From a checkpoint of a small image captioner.
Model: 24.6M parameters, 64-pixel images, encoder arch vit, encoder norm layernorm, encoder activation quick_gelu, encoder patch size [8, 8], encoder layers 8, encoder width 384, decoder width 384, decoder layers 10, decoder norm layernorm, decoder activation swiglu.
Training: adamw at rate 0.0007, 19300 steps, batches of 64.
Rows from block 5 of the text decoder, named by matrix and row number. Rows with one number belong to one neuron. Each number is 500 + 25 x the weight over its row's rms, rounded and kept within 0 to 999. All counts start at 0. Numbers have three digits each. After the name is the row's rms in percent of the matrix's.
# gate: MLP gate (decoder.blocks.5.mlp.gate.weight, 768x384), inputs 128-255
# fc1: MLP up (decoder.blocks.5.mlp.fc1.weight, 768x384), inputs 128-255
# fc2: MLP down (decoder.blocks.5.mlp.fc2.weight, 384x768, transposed), outputs 128-255
gate.388 103:474480496496478527534524491471496530491503551492513509468492510501510498521494512505516490523476504502479498468482468506457516504510449466476489476459516496506514504468509487465515507448521499473488520503427495521489479494510446533465510491521504507503508526535505474529508505490558525527472468513504480531504527523470484464476494502480518476525518470463518498481501485543474484510496
fc1.388 110:493494477485500488532463527504524507484504478503487538525459451516425447501517467443507469499504517466511559536469508509525481489491473530497486541526490497519473478510499537492547515562513491536490486505522538483524451485494522489502481500493468469515516501492484485497462497552479499483505505494499524478502446501507539500504506543508447470496498479517515468502529503476511520468494
fc2.388 103:526557563469512492488501504508515494515480550489511484516523438508504477503464501472487486490478482471549492545535467564530505509505459532494517475469484457482503470525530564480515484499513497501502487485468520523494528497530484506480499515520457445508466536489465496458484463540501483513493487536521492500497510498512529506547523538480495495538500482527461500488467513478503566483496
gate.389 091:506456501474492520516443517498517508508468506506493494521533518480526502476488473495516464480498472508501545517502498436525528509520455512483485501517472529480530467541512476488498539459502509459485491502506512528512539504475507489519474522509505494479499464492468481494530522490485516524489472462506482539527458582549514455508478552527492482503492526490540513504518500484476486496512
fc1.389 090:573473487501490492557501539521474509525506478560514471497495498515497498514531512524492517454480509513486505562499481439530497502485506477492472517541511545508473507523506463479483496540502483481461466507532455502455502480536539541468510519500516461496519515495491510501503490491505506505487469509487501459465543531502508487500576482489499519496529484495505523489520455456514479526517
fc2.389 092:473558504481476502484500495525502498434538475528492540505517507528509522488505451507492510540552526488497499493494474500498519516485487519504502528497483489525530518495480495551502495509483523508519484543484499541488545510484509516487468522506502536493514452521543478494519467530438422491518457497466527513503459473533485442512485505512465496490488459519504503512488492510485533488506
gate.390 121:470490473516472508492504505497503486492493518466485477465516504507511475486538512497520507490477530464484483496433503503491478529514479496469517501525498539475524493489501513503516457483509506428483480512470499510479509506514476494477507537525497526479500552467499434512512497498514478491537485484488521542482480549505502495487481513468502485448520519457498510555506533468492500500520
fc1.390 118:496481492498480502537513485472493524492490476505514480539507468500485507526511508519478496493499504540520531486505499473537526513495527487572461448447523505547479515537497488494487508494483497546474512475508454523486488489488551491480526468509474437487524492546519541491477491525504510511492507478511514502491484454470493467479557508482468489537438503502501488467506487536493482512506
fc2.390 114:519537465488461480487502494498492565488483481519478492499496518505479492538487496493502500473484518497536483451481460500524516481482511511526496499520532536488492462529519485503529504548465555495525475522505454483515507472472511488504559470460509499498509468528527556493462485528501467537499484468511524486491476485472448470433497506493498481509518483535500506482529452487470536476523
gate.391 105:485536520469500513515486443478482475528490483563510500507504491521487518503514492482491498454509510520474521481513512521486547502540526513522468524478495507474516445491484447535519515507540485446445455511501491497476509518488476483500551520504476486508501423480516495526467495522503517496505536476525520518480542477521488492487509501467519502470507498452521500448528469470512489519543
fc1.391 101:501480465558517464483500565493528514507552498483486529504458522485519476491519523510518494492488518507491506511515542483491458512501478508516511487493493515495476513489526533461488504507464519519527472483461475481531484497521511490468483516493502501482485526461522534474540460479474495526489476486541506474511535492494536459488513462479487518564481502528479534507477536475478482471433
fc2.391 101:501549496492495467539491505469462535510534485524516509510506446462475505478526512518562496474547523459469454465506488481505483521510475511470504512554486529552491493489457487522495519510527494491527479522518496481539484476528483491541482518521449482485486515456524505459548497487542511491499479503522489503552548492524482493487480454516523496523498505515518498509499458512515482485489
gate.392 075:530480511491484511543486525515481449514514479514497505518478480490512520508537510501518507484582495518474496471528468520493512465500473484489488500505481527479439469517495499491481471537451449480497465526537483522546498476544521490493520532499519464490521509495472489515478495506502532488503518441508463529506500460488470523479526440492490517508514527499536507511457477503544508504488
fc1.392 073:469475500481475517507498477520452541492459508462559496518500506484493526526492540502499506496497496479543491509482493492536461508500488511494482503474474485511481510516488512533504510496499479510500505491566521477473498496504463480480492548485513542542490508522497467497514502534524495521482496531481538462466452444474522483464485501497520492522501501530492455486485502536508487488484
fc2.392 074:481500515470448471477458481493512499516484505524515514478481480549462522460470476515490538487461555505508534521502502509483524520484463512484472554522513524532519504521494495459508501511484495523541462491480476476516470494428498456530500490509551510510520488494494505460464497496534503497502508520486514514527502522500466460467477523474494470483481451518509470520506511493491502518507
gate.393 112:475470510511494559515497453487507498526499522477493506499551540473518523487461500519499483496504508513513494530501502496457483498530499528484508480492496485521467477516473475498476537481466440475491489538458499497513521506437444502496509511494497512470460473510518513510530514536480504520515446524494497510503531547540493495537470463473530518522536519489475516500536536551486492510515
fc1.393 123:513489479443477490541515510465501534505469520466504471504530512539512471518481537475517530499463543488460490429465517488438542517471490489513514476520509531483499520445500482487497549485524514481504456487481515483502510503512516495554500515525491475501480540522481529479506561461520486493532503497531500536515494494494526499474436494525527510529522469464511521483509483485453461498513
fc2.393 129:483480521479494536530520477482511472483550496514498474543517481498474524501426500489530479535543509462487474484506514442503505490479482470471507492496530503488508559510437500541509489498466486453522486513503488485505477508487516501514520470517476482502504533508537475514558531509505474511490464501516479489499544487454490503449560456542468527453438482439535523483549498479524478498498
gate.394 076:546510528499523481491524506497486509510526501462472502498519501482507535540475501512478487525475514482505507530463507498470518517479503500516507445490496533472512545513499522512488530502479515530502517466506479482539531484550458498520511504543494539472478480502477508483485508533499506497470510552491511472466491498530475552532478547583496515494498451500536498512498492501500458489532
fc1.394 073:472541463523496480540518499512495502506501490488505476499491479562507492524465467473522544485468537508533458503500530500480533514487493465539474493472483518478456493527487480514513509506520484519481470546531455494528455512536434518506492534516508483467475492476517539480457527507511502521502523534498538505506466464541464480519483517494551522515531466517497505446532537496493509528510
fc2.394 073:528499492462506537493525534538471502527466506524510512495448471470510471513533507504481502511506495463490480456508472506528532464491527459503472466462528491505503520530468481515493467486504474511512522479500527500496491506481509533490508510513453487482555515515525482487488480497521497452494480489481497513481533488461531507483533502469442538476487519498505535508536551497512481510522
gate.395 147:486504482512532497519500521520494503468500480494481544482474538508515468519519506513525503514567518520477512455452559495486492503480477479494506514497470525475483475485526437475493526510497501509457503501450514504519472559494497469521485482494516516531458481529502546492520495481499525503516465473519479549507528475488473511486480493475488494516553530512514521466529494533486505501495
fc1.395 142:497447542520517466527499508536506502508544486483502501489480531507502473519503533477496521503542486548534496499476520487495483532486436501478517535514471499476473482499518491488457522516498493527490510488483522472527472509502525494500498481526483465545464479488495531504515468492472509483512509455535485533521519450525491478482478516473461505534531549511518532483514480482471542509485
fc2.395 127:476523464492498487465493541494496505490454475500551523492485538533462483490502502537501509500507472540464488482525506495513503468488490445471486512508489544474471471486540503458502513512501516533489490505479493459515520507506529504473498506507460505524515478530457516509523525473492462482519499448513475536491510502528508508470445448475446535485537532523498517534526531484503481469515
gate.396 072:506532482532506472491514539486526503491517523513484531518482479517471483486488461490503509492497463536508532497539494500498479548524479499520539485445512522493514509499553501559505468539494494476499479500457492483523495491512518498492532505485519501464549510508497498483465492536540510515463495451514487475505511501492483479541547520478515545482427463518516493458503511492542481526454
fc1.396 075:502498508515523498451471517500509478513487493464467522516491525547547520523483561535540509504510521438428515483436506478429459510435529502494512527531492478469438516459507496453446490522494528488520486496487517541534549460494474496539496471494493544539515521483493521493547520495496493516511480526510541527495504492494496458485472500496494449522517520500522509490522491497453515463494
fc2.396 075:501503497471550516475476487531508471489478491535512545482534530550513488483519497523520537491506488507497505533563498529484478446468516490503500423527511496524451502478522509477535492543469543502556506534511511491502450494517471473529476490535503506533479512467494487521542531497511490515518515500475497509519500507503528505529503489465525488532496523480492480469532533519459465445485
gate.397 090:510483508482476477499523499445530478494518510527551498546486429476474479524500499491462512492467512464514526515486515488542474517474508509489542492533537484512508494488519561554510492539502460522481505483524497498471516465523495477523529492533464456476486523449500502527430468533479457460489488545493530437500469474510486520553539540528476487513504505554489458504518488490530496526515
fc1.397 091:485461475488518526527509478528457507502477500495469500458501560520532467523475502490553490505521500504489498483499511493460515483524471486525469503494494511470480509484502467479480505440514517483498510506484486473528504505506495556517495515483490528474488484534514537474491571464503530502558470482505485549510538499462477487463463503481507487519485505443488494488512523504485472509456
fc2.397 098:508534543493480489500455473528506519506485491507512506531512489468435475491518525506474494495510494494574522503548459497498509503531492475470475513555473489527515464503509519478511510501493517559491473537543529448500516503479475474484502488484480515520524501493502505518508482532432468494506519508486486505529525493502533502492475509465488478535515530550505515513493520504492515517554
gate.398 112:465491480479478530528524474477471520523442499506501483511516534515555479506520501549514472512472518485471539478511544451504538503505494482512461448479516541506490550483516480497486535469504501473503510484477516508479487525481518501521485479506516519498500497562497515486545541510513512531527455456503503500518492490503506472471495494504535469518485492472500524485529515529498460507496
fc1.398 109:465481495473518532481515549522514473451504506471532462514514522483535552505457514537531483508491485489468527499513499494450507537511487494536516494524469495454505506525512466469503542476527546498490533492478467458574464480481504480521459482505499491532510484539487508508521509472502459527498515462479490558508501541492490493499483494529503468493510495467504523552505505504493498495500
fc2.398 110:492477485546509477494515539491505477499489481465532486477470515538481527539551495524555537455514516536470525487480489504479500483486516522524565494544510476459491499514540495490473506491500535487525516486502482506515480513530543468446518526501491519465417511500470433508502495494511509486473537455491495474528489470485449489517474500471480503480471552538494484500495445517526497497454
gate.399 082:517455544521499490512489518483481489480518453469496523524539463477469549490541471531472478526543517564516483531490476473495511546511454522505535475477456505461506497516491512518513497501491498498426502508534532507470508500495497493477546507496488483464456483504534497488486507544494524518472510539467499513495497534459487533514541494462514475495488532469510483488524544549455528478495
fc1.399 085:478485493491526477508505560477509481473492491526518468531492526528474485495560454499498524522496472528503492489513506477535477545541467469507494461485469534511478523500520465516525480498480511498484488513528503472490474482490490505468520529481537471453501476482513462496509486520504523518486518489476523476541532521459506472545523479488507535463474484495501545492504485518535511542512
fc2.399 085:547503527512489559483501476467502497482480491489519507439473492500532506512477523460488538517496487520521521523473500508507510520532465500542480495466523497475467517481522530534475477518496549535479555499489488534498536490551490547438477466498516523512503509495530432522496496532498506496499494504474514466433478482482513514555505479436479451539508459486495529536507501492464508510502
gate.400 089:562531484497506528508511493482504532505465490518502513526515484548514494507492535535474475486470555524540444517502484514498487489487505495488513506521512501518504498515482498527519513548516544465491448484525502498515472477524545531476489496490483485490485517486521498509500496541539519513497509499496516482482515481510514509462483451482517519496480464480501518470531520493476494505490
fc1.400 081:505546483549504491468492470450485519533502472501511502486518519490531482499486480551460524515467498509495489509506509571486468519490514494477508491483520547519511533458470479475481473504512560500524502535520493492537543521563455509503568504523477549475524569482514503515490473534484482473509474520512485492502464474429479510481461522527460477516495510512506499477492481503424478479533
fc2.400 095:508498519480460546500509527511531540468509521506468481468522528509486476507536487484477489486499492525481488558567522475485515518489501496487500509520498516488491507509528495521483516504532516506493489506507499478505493528471466474457469499504497478518497491448521486533516522550506539491514548518500500548519514473538540511526494496445514532536450521473484495468533503475484484492500
gate.401 076:487459516555492465479566523507497526485529507524508560490486532461462525501503504517521515499544505511497490515504460494523462494486471507470534489502496524514506490485497510522496441501499532517453499478486468531478532508486542502477501472515429485528503538502549512495496448511513483510513492466495498492531508490487498458480515534469483497490489525496472523549502510500524511469497
fc1.401 080:533521515541479440544496505512468505502554478516513539497480545465523531490484529469490528489552477502495478488496482484506469484449517526472503505518477503499513509444464489511473446517449509497505509489489518470485578529534481508529508489498504509515487497492520523511483475488473522499529442497494502470541531454498478478493504495501495483482542508548519486506494484464517518543499
fc2.401 084:512459464494507472487483547490541491520508532512483506529442480480523468503500496522473536490490476496462484502495529494549503479504481532517509483442456500469513530527481515479524517479486457514537497492534517503458475495498492520520499487437490510496504515498485504505449500473517515505490499521526445531569520512514506490468522487516520467478492536563478494545509518473517541475492
gate.402 106:450480493455529447475473491461519481525466498536508521548497466507476471497546512482496483478466470485488544542495515513521510495509484550500513522464504525502514476483515532508504509514519474544506472511514483482480508537477556492509498503539463433532539538465474502513467494475514503481509526471560490527494464509547492516495525539479494518503476547481530480515493538471527515479526
fc1.402 101:523472506488453505501536551502462507527491511481507496474545564538491515495446525523528507470518521518501447522488478451474496452495539505489493500522453505490487556477487478497487499526506506505515482524524494469501518477528503492496521505476545503491481481540483566493490484500493542513490498462477514457523538522503493479465467489522536512539523487522505503467522462503475500548470
fc2.402 099:497560434514525476529499479492539520506489508494508498497529516512491540483488476480496496488534494494564493506498463478489535539533438533465514499533457460501493487501461519510527520493474531478508464524482526450521457475494460485494501523489510499494476513507503514490488502521488454480497523478539491537514527484500514481510474523531437466499509497496507498542491481534504540503523
gate.403 079:546501511557548481575476481509497503491492486510512553524481474499505504507538483467518487490496518484489536527461529472549483514512518510482529484507477517520506510535501513501518466467508495507493538499480494541493499500511456522514516526516452504508476510502487500508501522516528501494514545570504517498518492503502465518441486533515494495490488519486517487466511479480493500467533
fc1.403 079:479468435520494521539510500474475496536513471536530498471504560475528520466518510501493537500461523530470509535496548461518497564479513521518478489477453503476452463499485480503489482505471517517487500525556462516448494529520452458497500505490491484538489498506478510488512480478470532528531474505470505527502503518523504481520508461493529474519535475472527516488477515497492531494535
fc2.403 077:533494431521496517506478493490497527513527445499517491446498513482524496514517458487482525548489521559515530490519511510481545501486476543516493488486503534508443488497464472508536502543486488517497492508494494534561505513504482501510459510518513503514478536456475490534467515502510500505521497495523538500476504513528501515520552493438499489507471475473496507454483539497456497562483
gate.404 095:516554504501487460540487518479501501542482456496489505495498480526476444496512483516520447483580481502467492478493486508488507469516456494474518505529508516508511487528489513466491477501536512486464474485529531507541490525480550487466517505485462479504511537483509530502561493527485473455494492481518484508495490495484516501492545480496494525485506513509515508461484516494530516437474
fc1.404 094:476488467503493532481470496501480528522513472520517514521528508507487505472478499511501460485473488472536523545517482500525518523521515552469521445491456496487471461480532507506553482473476532553542496479493462535487459514483473476524514475479483452481554514481485493497476522527521529520524539512487492525509493496492498484490527506495491485516485498485494488516465508526482566488501
fc2.404 099:497473547502454491533520462523470502465508465536501487493502474485509492523538486440487477541497525509532492501528498515469544541498498486488501475447503484452498504489499508538482489476491479517506525492512493473482552493486536497525521485470455478468511536495509518520431486480470547518470516480488494463495493459501524487491528493420507488536497506484488471477511491535514509558534
gate.405 080:475499465481495487506484545518473497512476501565514524530502523443488506510511509500529467517491489466529502496554479488560503513509478505479506485495525513511520478505526501488499495449501457511506500525443524502452515525462491528517501517513505490463531527501514503480493513491524526529492482469486491503541482493515554479474526537489511509473497474483508470519471539505493508504500
fc1.405 081:467550523491536429463469456491511481519540524509513523497509504491524452506528510543506481479516482485500515494483496472494519507463485502493467515497466480464495473517485460485537527482493496500449447520519503531551533539505480442492507504488498509580494479484494529485457476489454512502513489535534492537470488492551467493518493503521497525481516508483468527588496505477460541447521
fc2.405 081:491520540546511509487494513508493537465423499489512484557519512496501543534511531501545521533515510490509514485531514500515501502520499498491499480460487520490491505515541533506484487516510467544500523464403462507511496505529484523456473494498495516495502486490545493478501486447483503519467535465483511508538519510537482512496469525512512503537480526485512491489477482453491491544499
gate.406 156:509474555550488519501552495516487485530471507506502528513539524493528462521501520557472500519528473480461420507519492500474505473489503469464495459461527458488468452484476481491502529525504457497487491538486525523505522487483485533468513489490487497498455475495491505501528449507488577505535490500531478520513493501475461463520460476456510471498541520476499461487519480538527471546505
fc1.406 154:498509524541504503482494487499507474518503514499517535508493507480460491516501513542500505502544506478480469532508493511506502459502488461493471516478478436483449436508462495526523490545472473524497482518497509540556454464519482501468486517448479519532496466477486512477526471501471527482524492525496503530525508483509494504529513457478466487463536492510503477502519489502551494493495
fc2.406 137:474515513551470491477504523510485492531448492496504430488512447518539495530495457512494518501473478497478463511453475528491529491506461487503498499490468516502461470490556532507499502509476492493520491494487496515491507485505523512505501484489544488489480507491455479482510507494503539466491507476500465495478496498481531519564482512478522472505558490498506466453481494495524514548475
gate.407 080:489516507460524511488506489482528464511555513502534502505502517507515515510483497511496518463498473478475501511509515496487470499504543519489528547555481459493448467470504511502499506505504492518473499499542521506503434494555457489522502529516542527521448491518485508514464515505490522529475526542481498462508496459496424485540487491502515546480523475511515511490496485493494520499485
fc1.407 085:475534463463494531555534496485504458477435521461519511510512501461580474486501445557494468471529482514479520467511512460493522512555475515534507466495496484485463493484491478449520497460501502484477502519471461538519483548496512480482494502483504481516512525553483540511514511504536500516522441507469506543504474527506481449456497464504521546526499502497499512496513545538495480479527
fc2.407 080:518483542501535484470487497481515541464502499495527516485487445467497496477495499539535511500489432511477493545516529473476466544483451504489508462483459463496484453459546521515505471490495532496491526484449518514471460486517558530493479499496526479509464508505491504511500494473529513503473524530462483539508506479534480542542509470481485569540519566509494510520530506482505498517501
gate.408 081:480503497525500489465504545499532537499518495510505520533490482505484518501462499517471529458508478511535508520550435507529489453476538490453504492519518522471501536487511483469492458510481530512477478505539492519498530467480546514537507463529509476439562485525488507516456528509493467540466486539485492501487498506528475477504548511468508500507485442545509500550511501471506515459512
fc1.408 087:502486475478530499477490503468495540521456504479496487524526488486497470493522497509457511509478518539506512532474476491504511539490472490492502435453471563473489473467540511503493464484495512518504478467514465518480542519497479506516504504535534473475523529486453496508482480537460510516473520517482514479477449522506556521532527524510493481535481497514491506491471503528483508489509
fc2.408 081:490486475495474514479490495462498490497500515514455486485517515463477475448488483537463464508503453506505519513525475527494502499498490490502480514469475504522492491512516504479513463522525530491495557533513475466541507493487496496477486546469519545447481479489547526484500538508473467529495465518495477519480545492535497496544530505499475514516537541464499492520541492507514482518525
gate.409 126:493512515487503455492479466483457556468488508519467548539509494520470513496545519537484539486495498517549487496479486540526481535502520479471482471488461484507502452529503524502501520469494455529534483505483540542498504520528499510498528504515487503498481521457529498491453495562491509464530493545497486497508469459517507534517513537501515529517466545515510491522473517472474539488504
fc1.409 117:520491459523488531489483527508539468538537474481547488457510492507538481466473493495482483498501511499505511525535546471490511489512478500517514527511515526493464536488489485485512491546516539458507509487509481460494487466535475506506483507523470509510498514517488510486568502497491467543501475515507500480479512517468508445470487468498467486518518467497508511471502504518489489448488
fc2.409 112:488504524499471469529441453522483550463481493470495521478527472491505501495502490476498546511512487509534490493485469551508474497519455481470489516494481508475494465490451521506475516475498479522490492505530526507517508470495457483549517515539508499484467491441538520488491514526511529502532495504484490498497527477525519459521477501507485492538491497500495536540496569534529495506537
gate.410 193:491526501524491502543510496527535443460533491495482492533483532514487464517447460520524515548538501475467498510443510493522493474479492500530500475506511523513499491464471499480511518525483494481458528535452548523508479484534520499550454520527519492506514493569476523493528537472490489515479515456526493496524481506490466478500489527527491499484494429510515499488523531508556522509505
fc1.410 193:484527468494472523543514514519521440475530490482479473530494515505499480536470487511518536552521527457496529512446522491507487477482466497537482491503520524508478503452469509466499517555490506482463518522462539512503469473543546496531471539530483494493525518561467506496525514472495490516491504442543505497518450499487477481501484518519488498502480444476508514482521540496555496513497
fc2.410 162:515487490536528519548523511510527523500493487439500523502488496481531493499446470495525521502523514489503466513473546463524468512498502504514506457491485488494499524483513526498516494491511507550480518517503473511466474481522514513515463494521486484489515484521519494468527462466481462528509549478508469500516528480514484462487470498513529521482449473512504514520527508528510485485499
gate.411 085:504490530546479516511471483487487479498511526522510515487520532513502532554461515498494490488488511553471517544497499459510508563486494507532500491499519490472504535479492454504503497499471469478441502504500517531519515526529468511520500506516507485470512478515526485443450501531521503536496500532495545521463541495480490489506523501530495506489531445487482498530543503499510477566526
fc1.411 083:492481535495457439528488500480538487543473496467507491496509456532463479506539516497516494533489445474478477437466502460453500503504526449492497491516498507514551466510456492508476492494505485493466497495525520511489537483443504505552499496557462493495462523439505565507515510466458457495507496527544464494503474503547512504501448497500505497472492502443476515506517518501510489500491
fc2.411 089:501516506458417495514507461482524503519484491521520446481524472533506499485504514475529491429491490480517481480494498487489501492477529566508520500494444529545572532529466485499560464482485539466507506504509495521531467481441491484497435490506474489523501501477524483505557522495477479421505522539525488483482512505494545498504520517490490482473527499511495478502485518542505546522514
gate.412 095:516499505522499452491480523498513514529484490491484542550505540465531514518469487502482499488457493520540513496487515533505473518502511500508485500492510532480442503458518513490443466528468518513523522526488519475448535505527506525498545501485507486492532532535474524499496463498476451497482471513552479450468442484492472499514532505487473465503497526488532505505494484486488501491503
fc1.412 095:536466490493507493518507493454530497516480472488529477536514508491492498501486498507516458467448484473534500535485493516467529499487471515506525481491473513510506495505500522513490538499508448531523508471510496483487520501461469469520489513534528472491474514489490479531483461527535485476493491479464501508512503505482541499503542506533498489476520506496517480495461534535468484463555
fc2.412 089:556558504456488507505478490490481490518515474504506505481515507469522518481489560543544449490525482481538517493474522516453528512477474482481513495508512490491455499498459486519501489516445484489503526471461499483537490490532479522524497514467526479512510504516453513475505541514511492474472513504520513463466506557539427549526496485486483464497496479477520500484496522481492508521508
gate.413 100:509484507497574499503507493541512526499457537522479502525549507524454440503487536487508474463529495512536490501489472491509480506518478504466500476540509511489485476488519545483502488471459477486523524487522509510483521510464531523470486447571496483467477520531486539503534510519516498514512493507538489476470486451513489487491528510489490473549478504505502438489473542489497512496487
fc1.413 102:522509525505509490460506462499531503504532556529493523510515533491476473507462513530503524529491493507542487516493469559503491522530476457471510493507511547487515515474512532493497473470499498503527499544475479504481543459483486521492531510505515492495494513445479495511489495513506503505537470463512480506494521534493518486509534490488501443471512534490490505511482512459415501458511
fc2.413 101:520520507480510506512497514481446490475486495453497495559494482475514506481466486483472501502523524488540460496460478481541492476480488469463469524558524474473476491504508535514459495498489487509528539496503483507504511509519514512538529482486519539481513480523489532519456477477521492498478471558465471515526492504522446565519542496425530513461472471534509494507524514524456490496498
gate.414 121:522471514521488528494548490502505504498491544487447505483519528493557496506496525516496532499495503506458486484493540496439484538469505433471517480475507519485504525492499470488461526446504482452513523486437526494452559478474507506496507494520514500490474551484527496527501511501520520511505492482514491506505507526510505480508454502511508469523512523523530563496509527495501474513523
fc1.414 123:466492517491471524509548505462477485477528510468462495481525525472510497470503531546506472516483519489484492482497491508450511533471505458514528459496500554497479514485511472496492568443532522476520496502469532473474534488483492503480508503523530470455492526512533528526492491508541512503513492517501465487505511520469496463485441492501520485502520468506528498493506482505458484507538
fc2.414 113:473477498528530547520506477545483504488540447494483531518490538501474541485540499500501530481508509524462548538515538500467465484461558470495497497510499528519426508505516440488543513503510476528508500496508493522470480545522470493496518508498525525506548454512507533561491563516508513531476500498494494486497481500468470469452524480490497479472448509478574487469531528577513439519495
gate.415 103:494521496496483499496464501505494535551490517458490546463509546496481462537439544487509477512480508472529486499509506543492467451477552529506488515521487469514506460472507465457532528524480493524513479457523524468503467485477464491537477527528541518513516513503445503531491481515551437484498466523519485492482463506491499515465470528565473467504540544472500498503484488488497502503520
fc1.415 098:512482483506506484499529501483475529475539520471471519492554535458532461481457533540512467487492512457538488490498502534471490499537508537533534455510478491471444488474499476485522494488512525533491474485483491488498464534479451492530491508525512492497486517534535520504519489484561442511522517506493497525501450508431507477479479509538517511539477526492487473464477521556492521471477
fc2.415 105:473505532512480472428480564516494505513526501472481516479505507496527536493502462533472520505455476516495534517522528454441458496492463502478486512493481501472507463453536480510429520537505529547505537467498524472477531507481501521461527507444506482488489532510494510495488500503486522490476489494526487478533507510542481488485481483466532510532528530509513522503504518509521473494472
gate.416 087:515497544523502534520516524483535507502547457457480523499488502504480505534481512527495476544513473489491461467454560512497490474506499513517503539500466478494502505492492497522524532527544496516478499499524531500471473520520468513500485539503511535490472512509499476497503478552489475469485523511504507501485482467498496515507530510492482485465469571504505472508506514516498544521472
fc1.416 085:491491515531483512508510495484513480494547474477495477502519513518499506425475513551517444519488518459474507507490483516496526480510456551512535504475453520496490495500461502526540530539538544508514527509467512472499530495468489463538504512548516533449488519482503539514523473544493442502521469477471500485449479506441532481471489509497478439535487529521512490509509489508517467440469
fc2.416 093:514495535498528496501520484535523529500527474487500511494550443472533504493449475527466489496499516518503493531513463530481456486479496506482491465474460489503483514502489484512525527520554487477480490509504536488510523477494486530530466478493498496497506506499503532482533495486472517519530509478499508515501469550517524485515509500500485538467527481477478523507473477495542495527523
gate.417 100:521506502513498499507523471506504538489475440506489529524548503469507488482475497485490470532498522523516454504521443500495498478504517465499500480470515532473543489466494464469489497490544556525500485515470473506509517527529523511501563465547517524478514514556513533499494483484542506543527478489516488507469468482444491485432472508481510481515501489455500498474502483539457492517463
fc1.417 102:470461524442508512527463506485499466501497517477525481481497539481491496472523514489503552491535504487491550494485519484473505537522467543480509498517481476497479480493464503510510525495480464483498478500523527510517499504442460486487448530467442454526486491481509478508511503507471507453492531509518493544539541497541493504532511530508482510485495484481521513542498521497553526504513
fc2.417 103:491523515553528498486471516515472534547477504504530521442533508514508566535438501483498500487515479503525518535464519531516457466486510499480519522526498443508495502508461520472468536526507516525535488506506491467446482499542488486447539447507486512488527477505501462520481471524527522484478477490491507457463492491480535474458494514518513497504491499484529501551507467509475503492478
gate.418 076:513492508566520492492488501570527500519526492469469512458484478513520491550456502482521439568515519477521497525471522537466495484461486513475501522511504455491482518503519474488515499506481518525536531492493522479487509493531463538493504506453537521506520481524490499492519520496497486463517482541517457513480502485501502488479514465476494476513486456497514496514475496508471534496495
fc1.418 078:503495486534497529499483482470493510539528455509477493509480514510531458521491549514495449523474514490490468487442502511477535505486497518531499498468482502474498471458504492469483520476506514527531486506466508494481538516529464523524500486513519534506517487496515529506484485540476488486509487486511500498453495465509468497492507454499525458489501525514528497501507512529418472514463
fc2.418 078:520517519514486498526534499518510499513490497499481459479496484480508417530499446499459471522479502515497461478484489515547508522500454491526504498481490519481477467471519509507458520506520493461463532521511479511497539459457482529466501504520504471434509538568536477545480476510458514546535486450463477482473484491469460562519509515486489486504478477526523486465508528484514494502492
gate.419 085:481517483532498512488465542509505504525522524493514525494515503497486490553464508490518486526514506487509499463469517491470515524435491525483517538499482473475510525464494499469505538515501502494501495530484520500493513490511454532519505516559485527462480527550489490466451534513513502514482512515506453477501525505528458471499490509499478495505504455464512522502499487515494483534500
fc1.419 086:551506516504528503501499500476529490535507521479468492520547525558477470534485535548482475544478520516545434482430492527476541495487515487487494497488514478465516547484476496513527510454463458472513528515495548519563511478523496495522499517510513508484481477500477509495451522520496476478510519508545513508502502519520444491491468481481510467512479486492476508512511494513439472499522
fc2.419 084:519507494519523537505531477502468443522565454537499501507497517488486499490511494471498502484503523522486496485500496481510558551505454523500469473478519482481515457473494462490484491492477501496484496526486511446520489493470463486495483487505455464508519487483526511509496442548478470509483494487473495532480488557514512511522482468489481508490498471515522505505489533469486479524535
gate.420 105:503496476513470519529476474552480519532496544478509504494468484510502458540475497477502501508517516514480495505456500485519489505516548496486467551524511478518497463533525541532464487458516476519522513475508514529537494498532500534500505434467464525561566532496512481480456510515521499447485528492520510523490513485517471501449513491484469440477497473529521496531502463451498484511506
fc1.420 101:536481473505482495521523516561467506495493541517509523496471533486452488524479486504505487530497508481493475485508481539495483501509513474474491490513522492499527506452498522571481467518498498527468476470463500485502523524480467506492506489507452540486530521512529485495477484516493525471498482508484525547511530477533479515475502544495455466452501474502467470571547483517530471542452
fc2.420 100:526508513540492517484510522496535499513519535516503489484430530508492473511491497518493487518509517484491526489478519504452506548496454507509549487472495508486450491507540511579477503516533494495481478502471495494447478519459473492528500466490504503533525514475528492489447500536494509502514503483457529539477515469498495556485530481481464443501520494478480444503513467506466502510503
gate.421 116:487489449531507540498527463515552504467517517513457529495466557471504504498526529525513518540490533550563492511489552510511471522520480517466490474475494497481466494467517534500485471476456465554523521485446497559508473521541457530454492491475499498509480522496524449494466471507467504493548487497500504541478552507475510534499514504501518491517531523504535552495481477519449494499522
fc1.421 115:488518462524528500462506519494545517515533508510457487511460512488483481502507523538480501507477522488539467512444510498520499483455521458494484467498525509521490494502522525516472489486483477531527550475474487477501555472516533467490482476512488488488570522486468497523425468479467498484532496516508496476489491498515525521461504489484482459529461520516518516524498489469470494466514
fc2.421 110:540507505563506466495528502485491514505474499522524504518480544548489515504521467522473488493489493525514534539491555491499519507492499489523492510501487532475453512478529502541550493467504498537481520501507454510495500517541502523478537517479544512495526497520472514548454505496506501479540526522471503509505487489491471531506519518478501478505503500514503490522513467520475520475515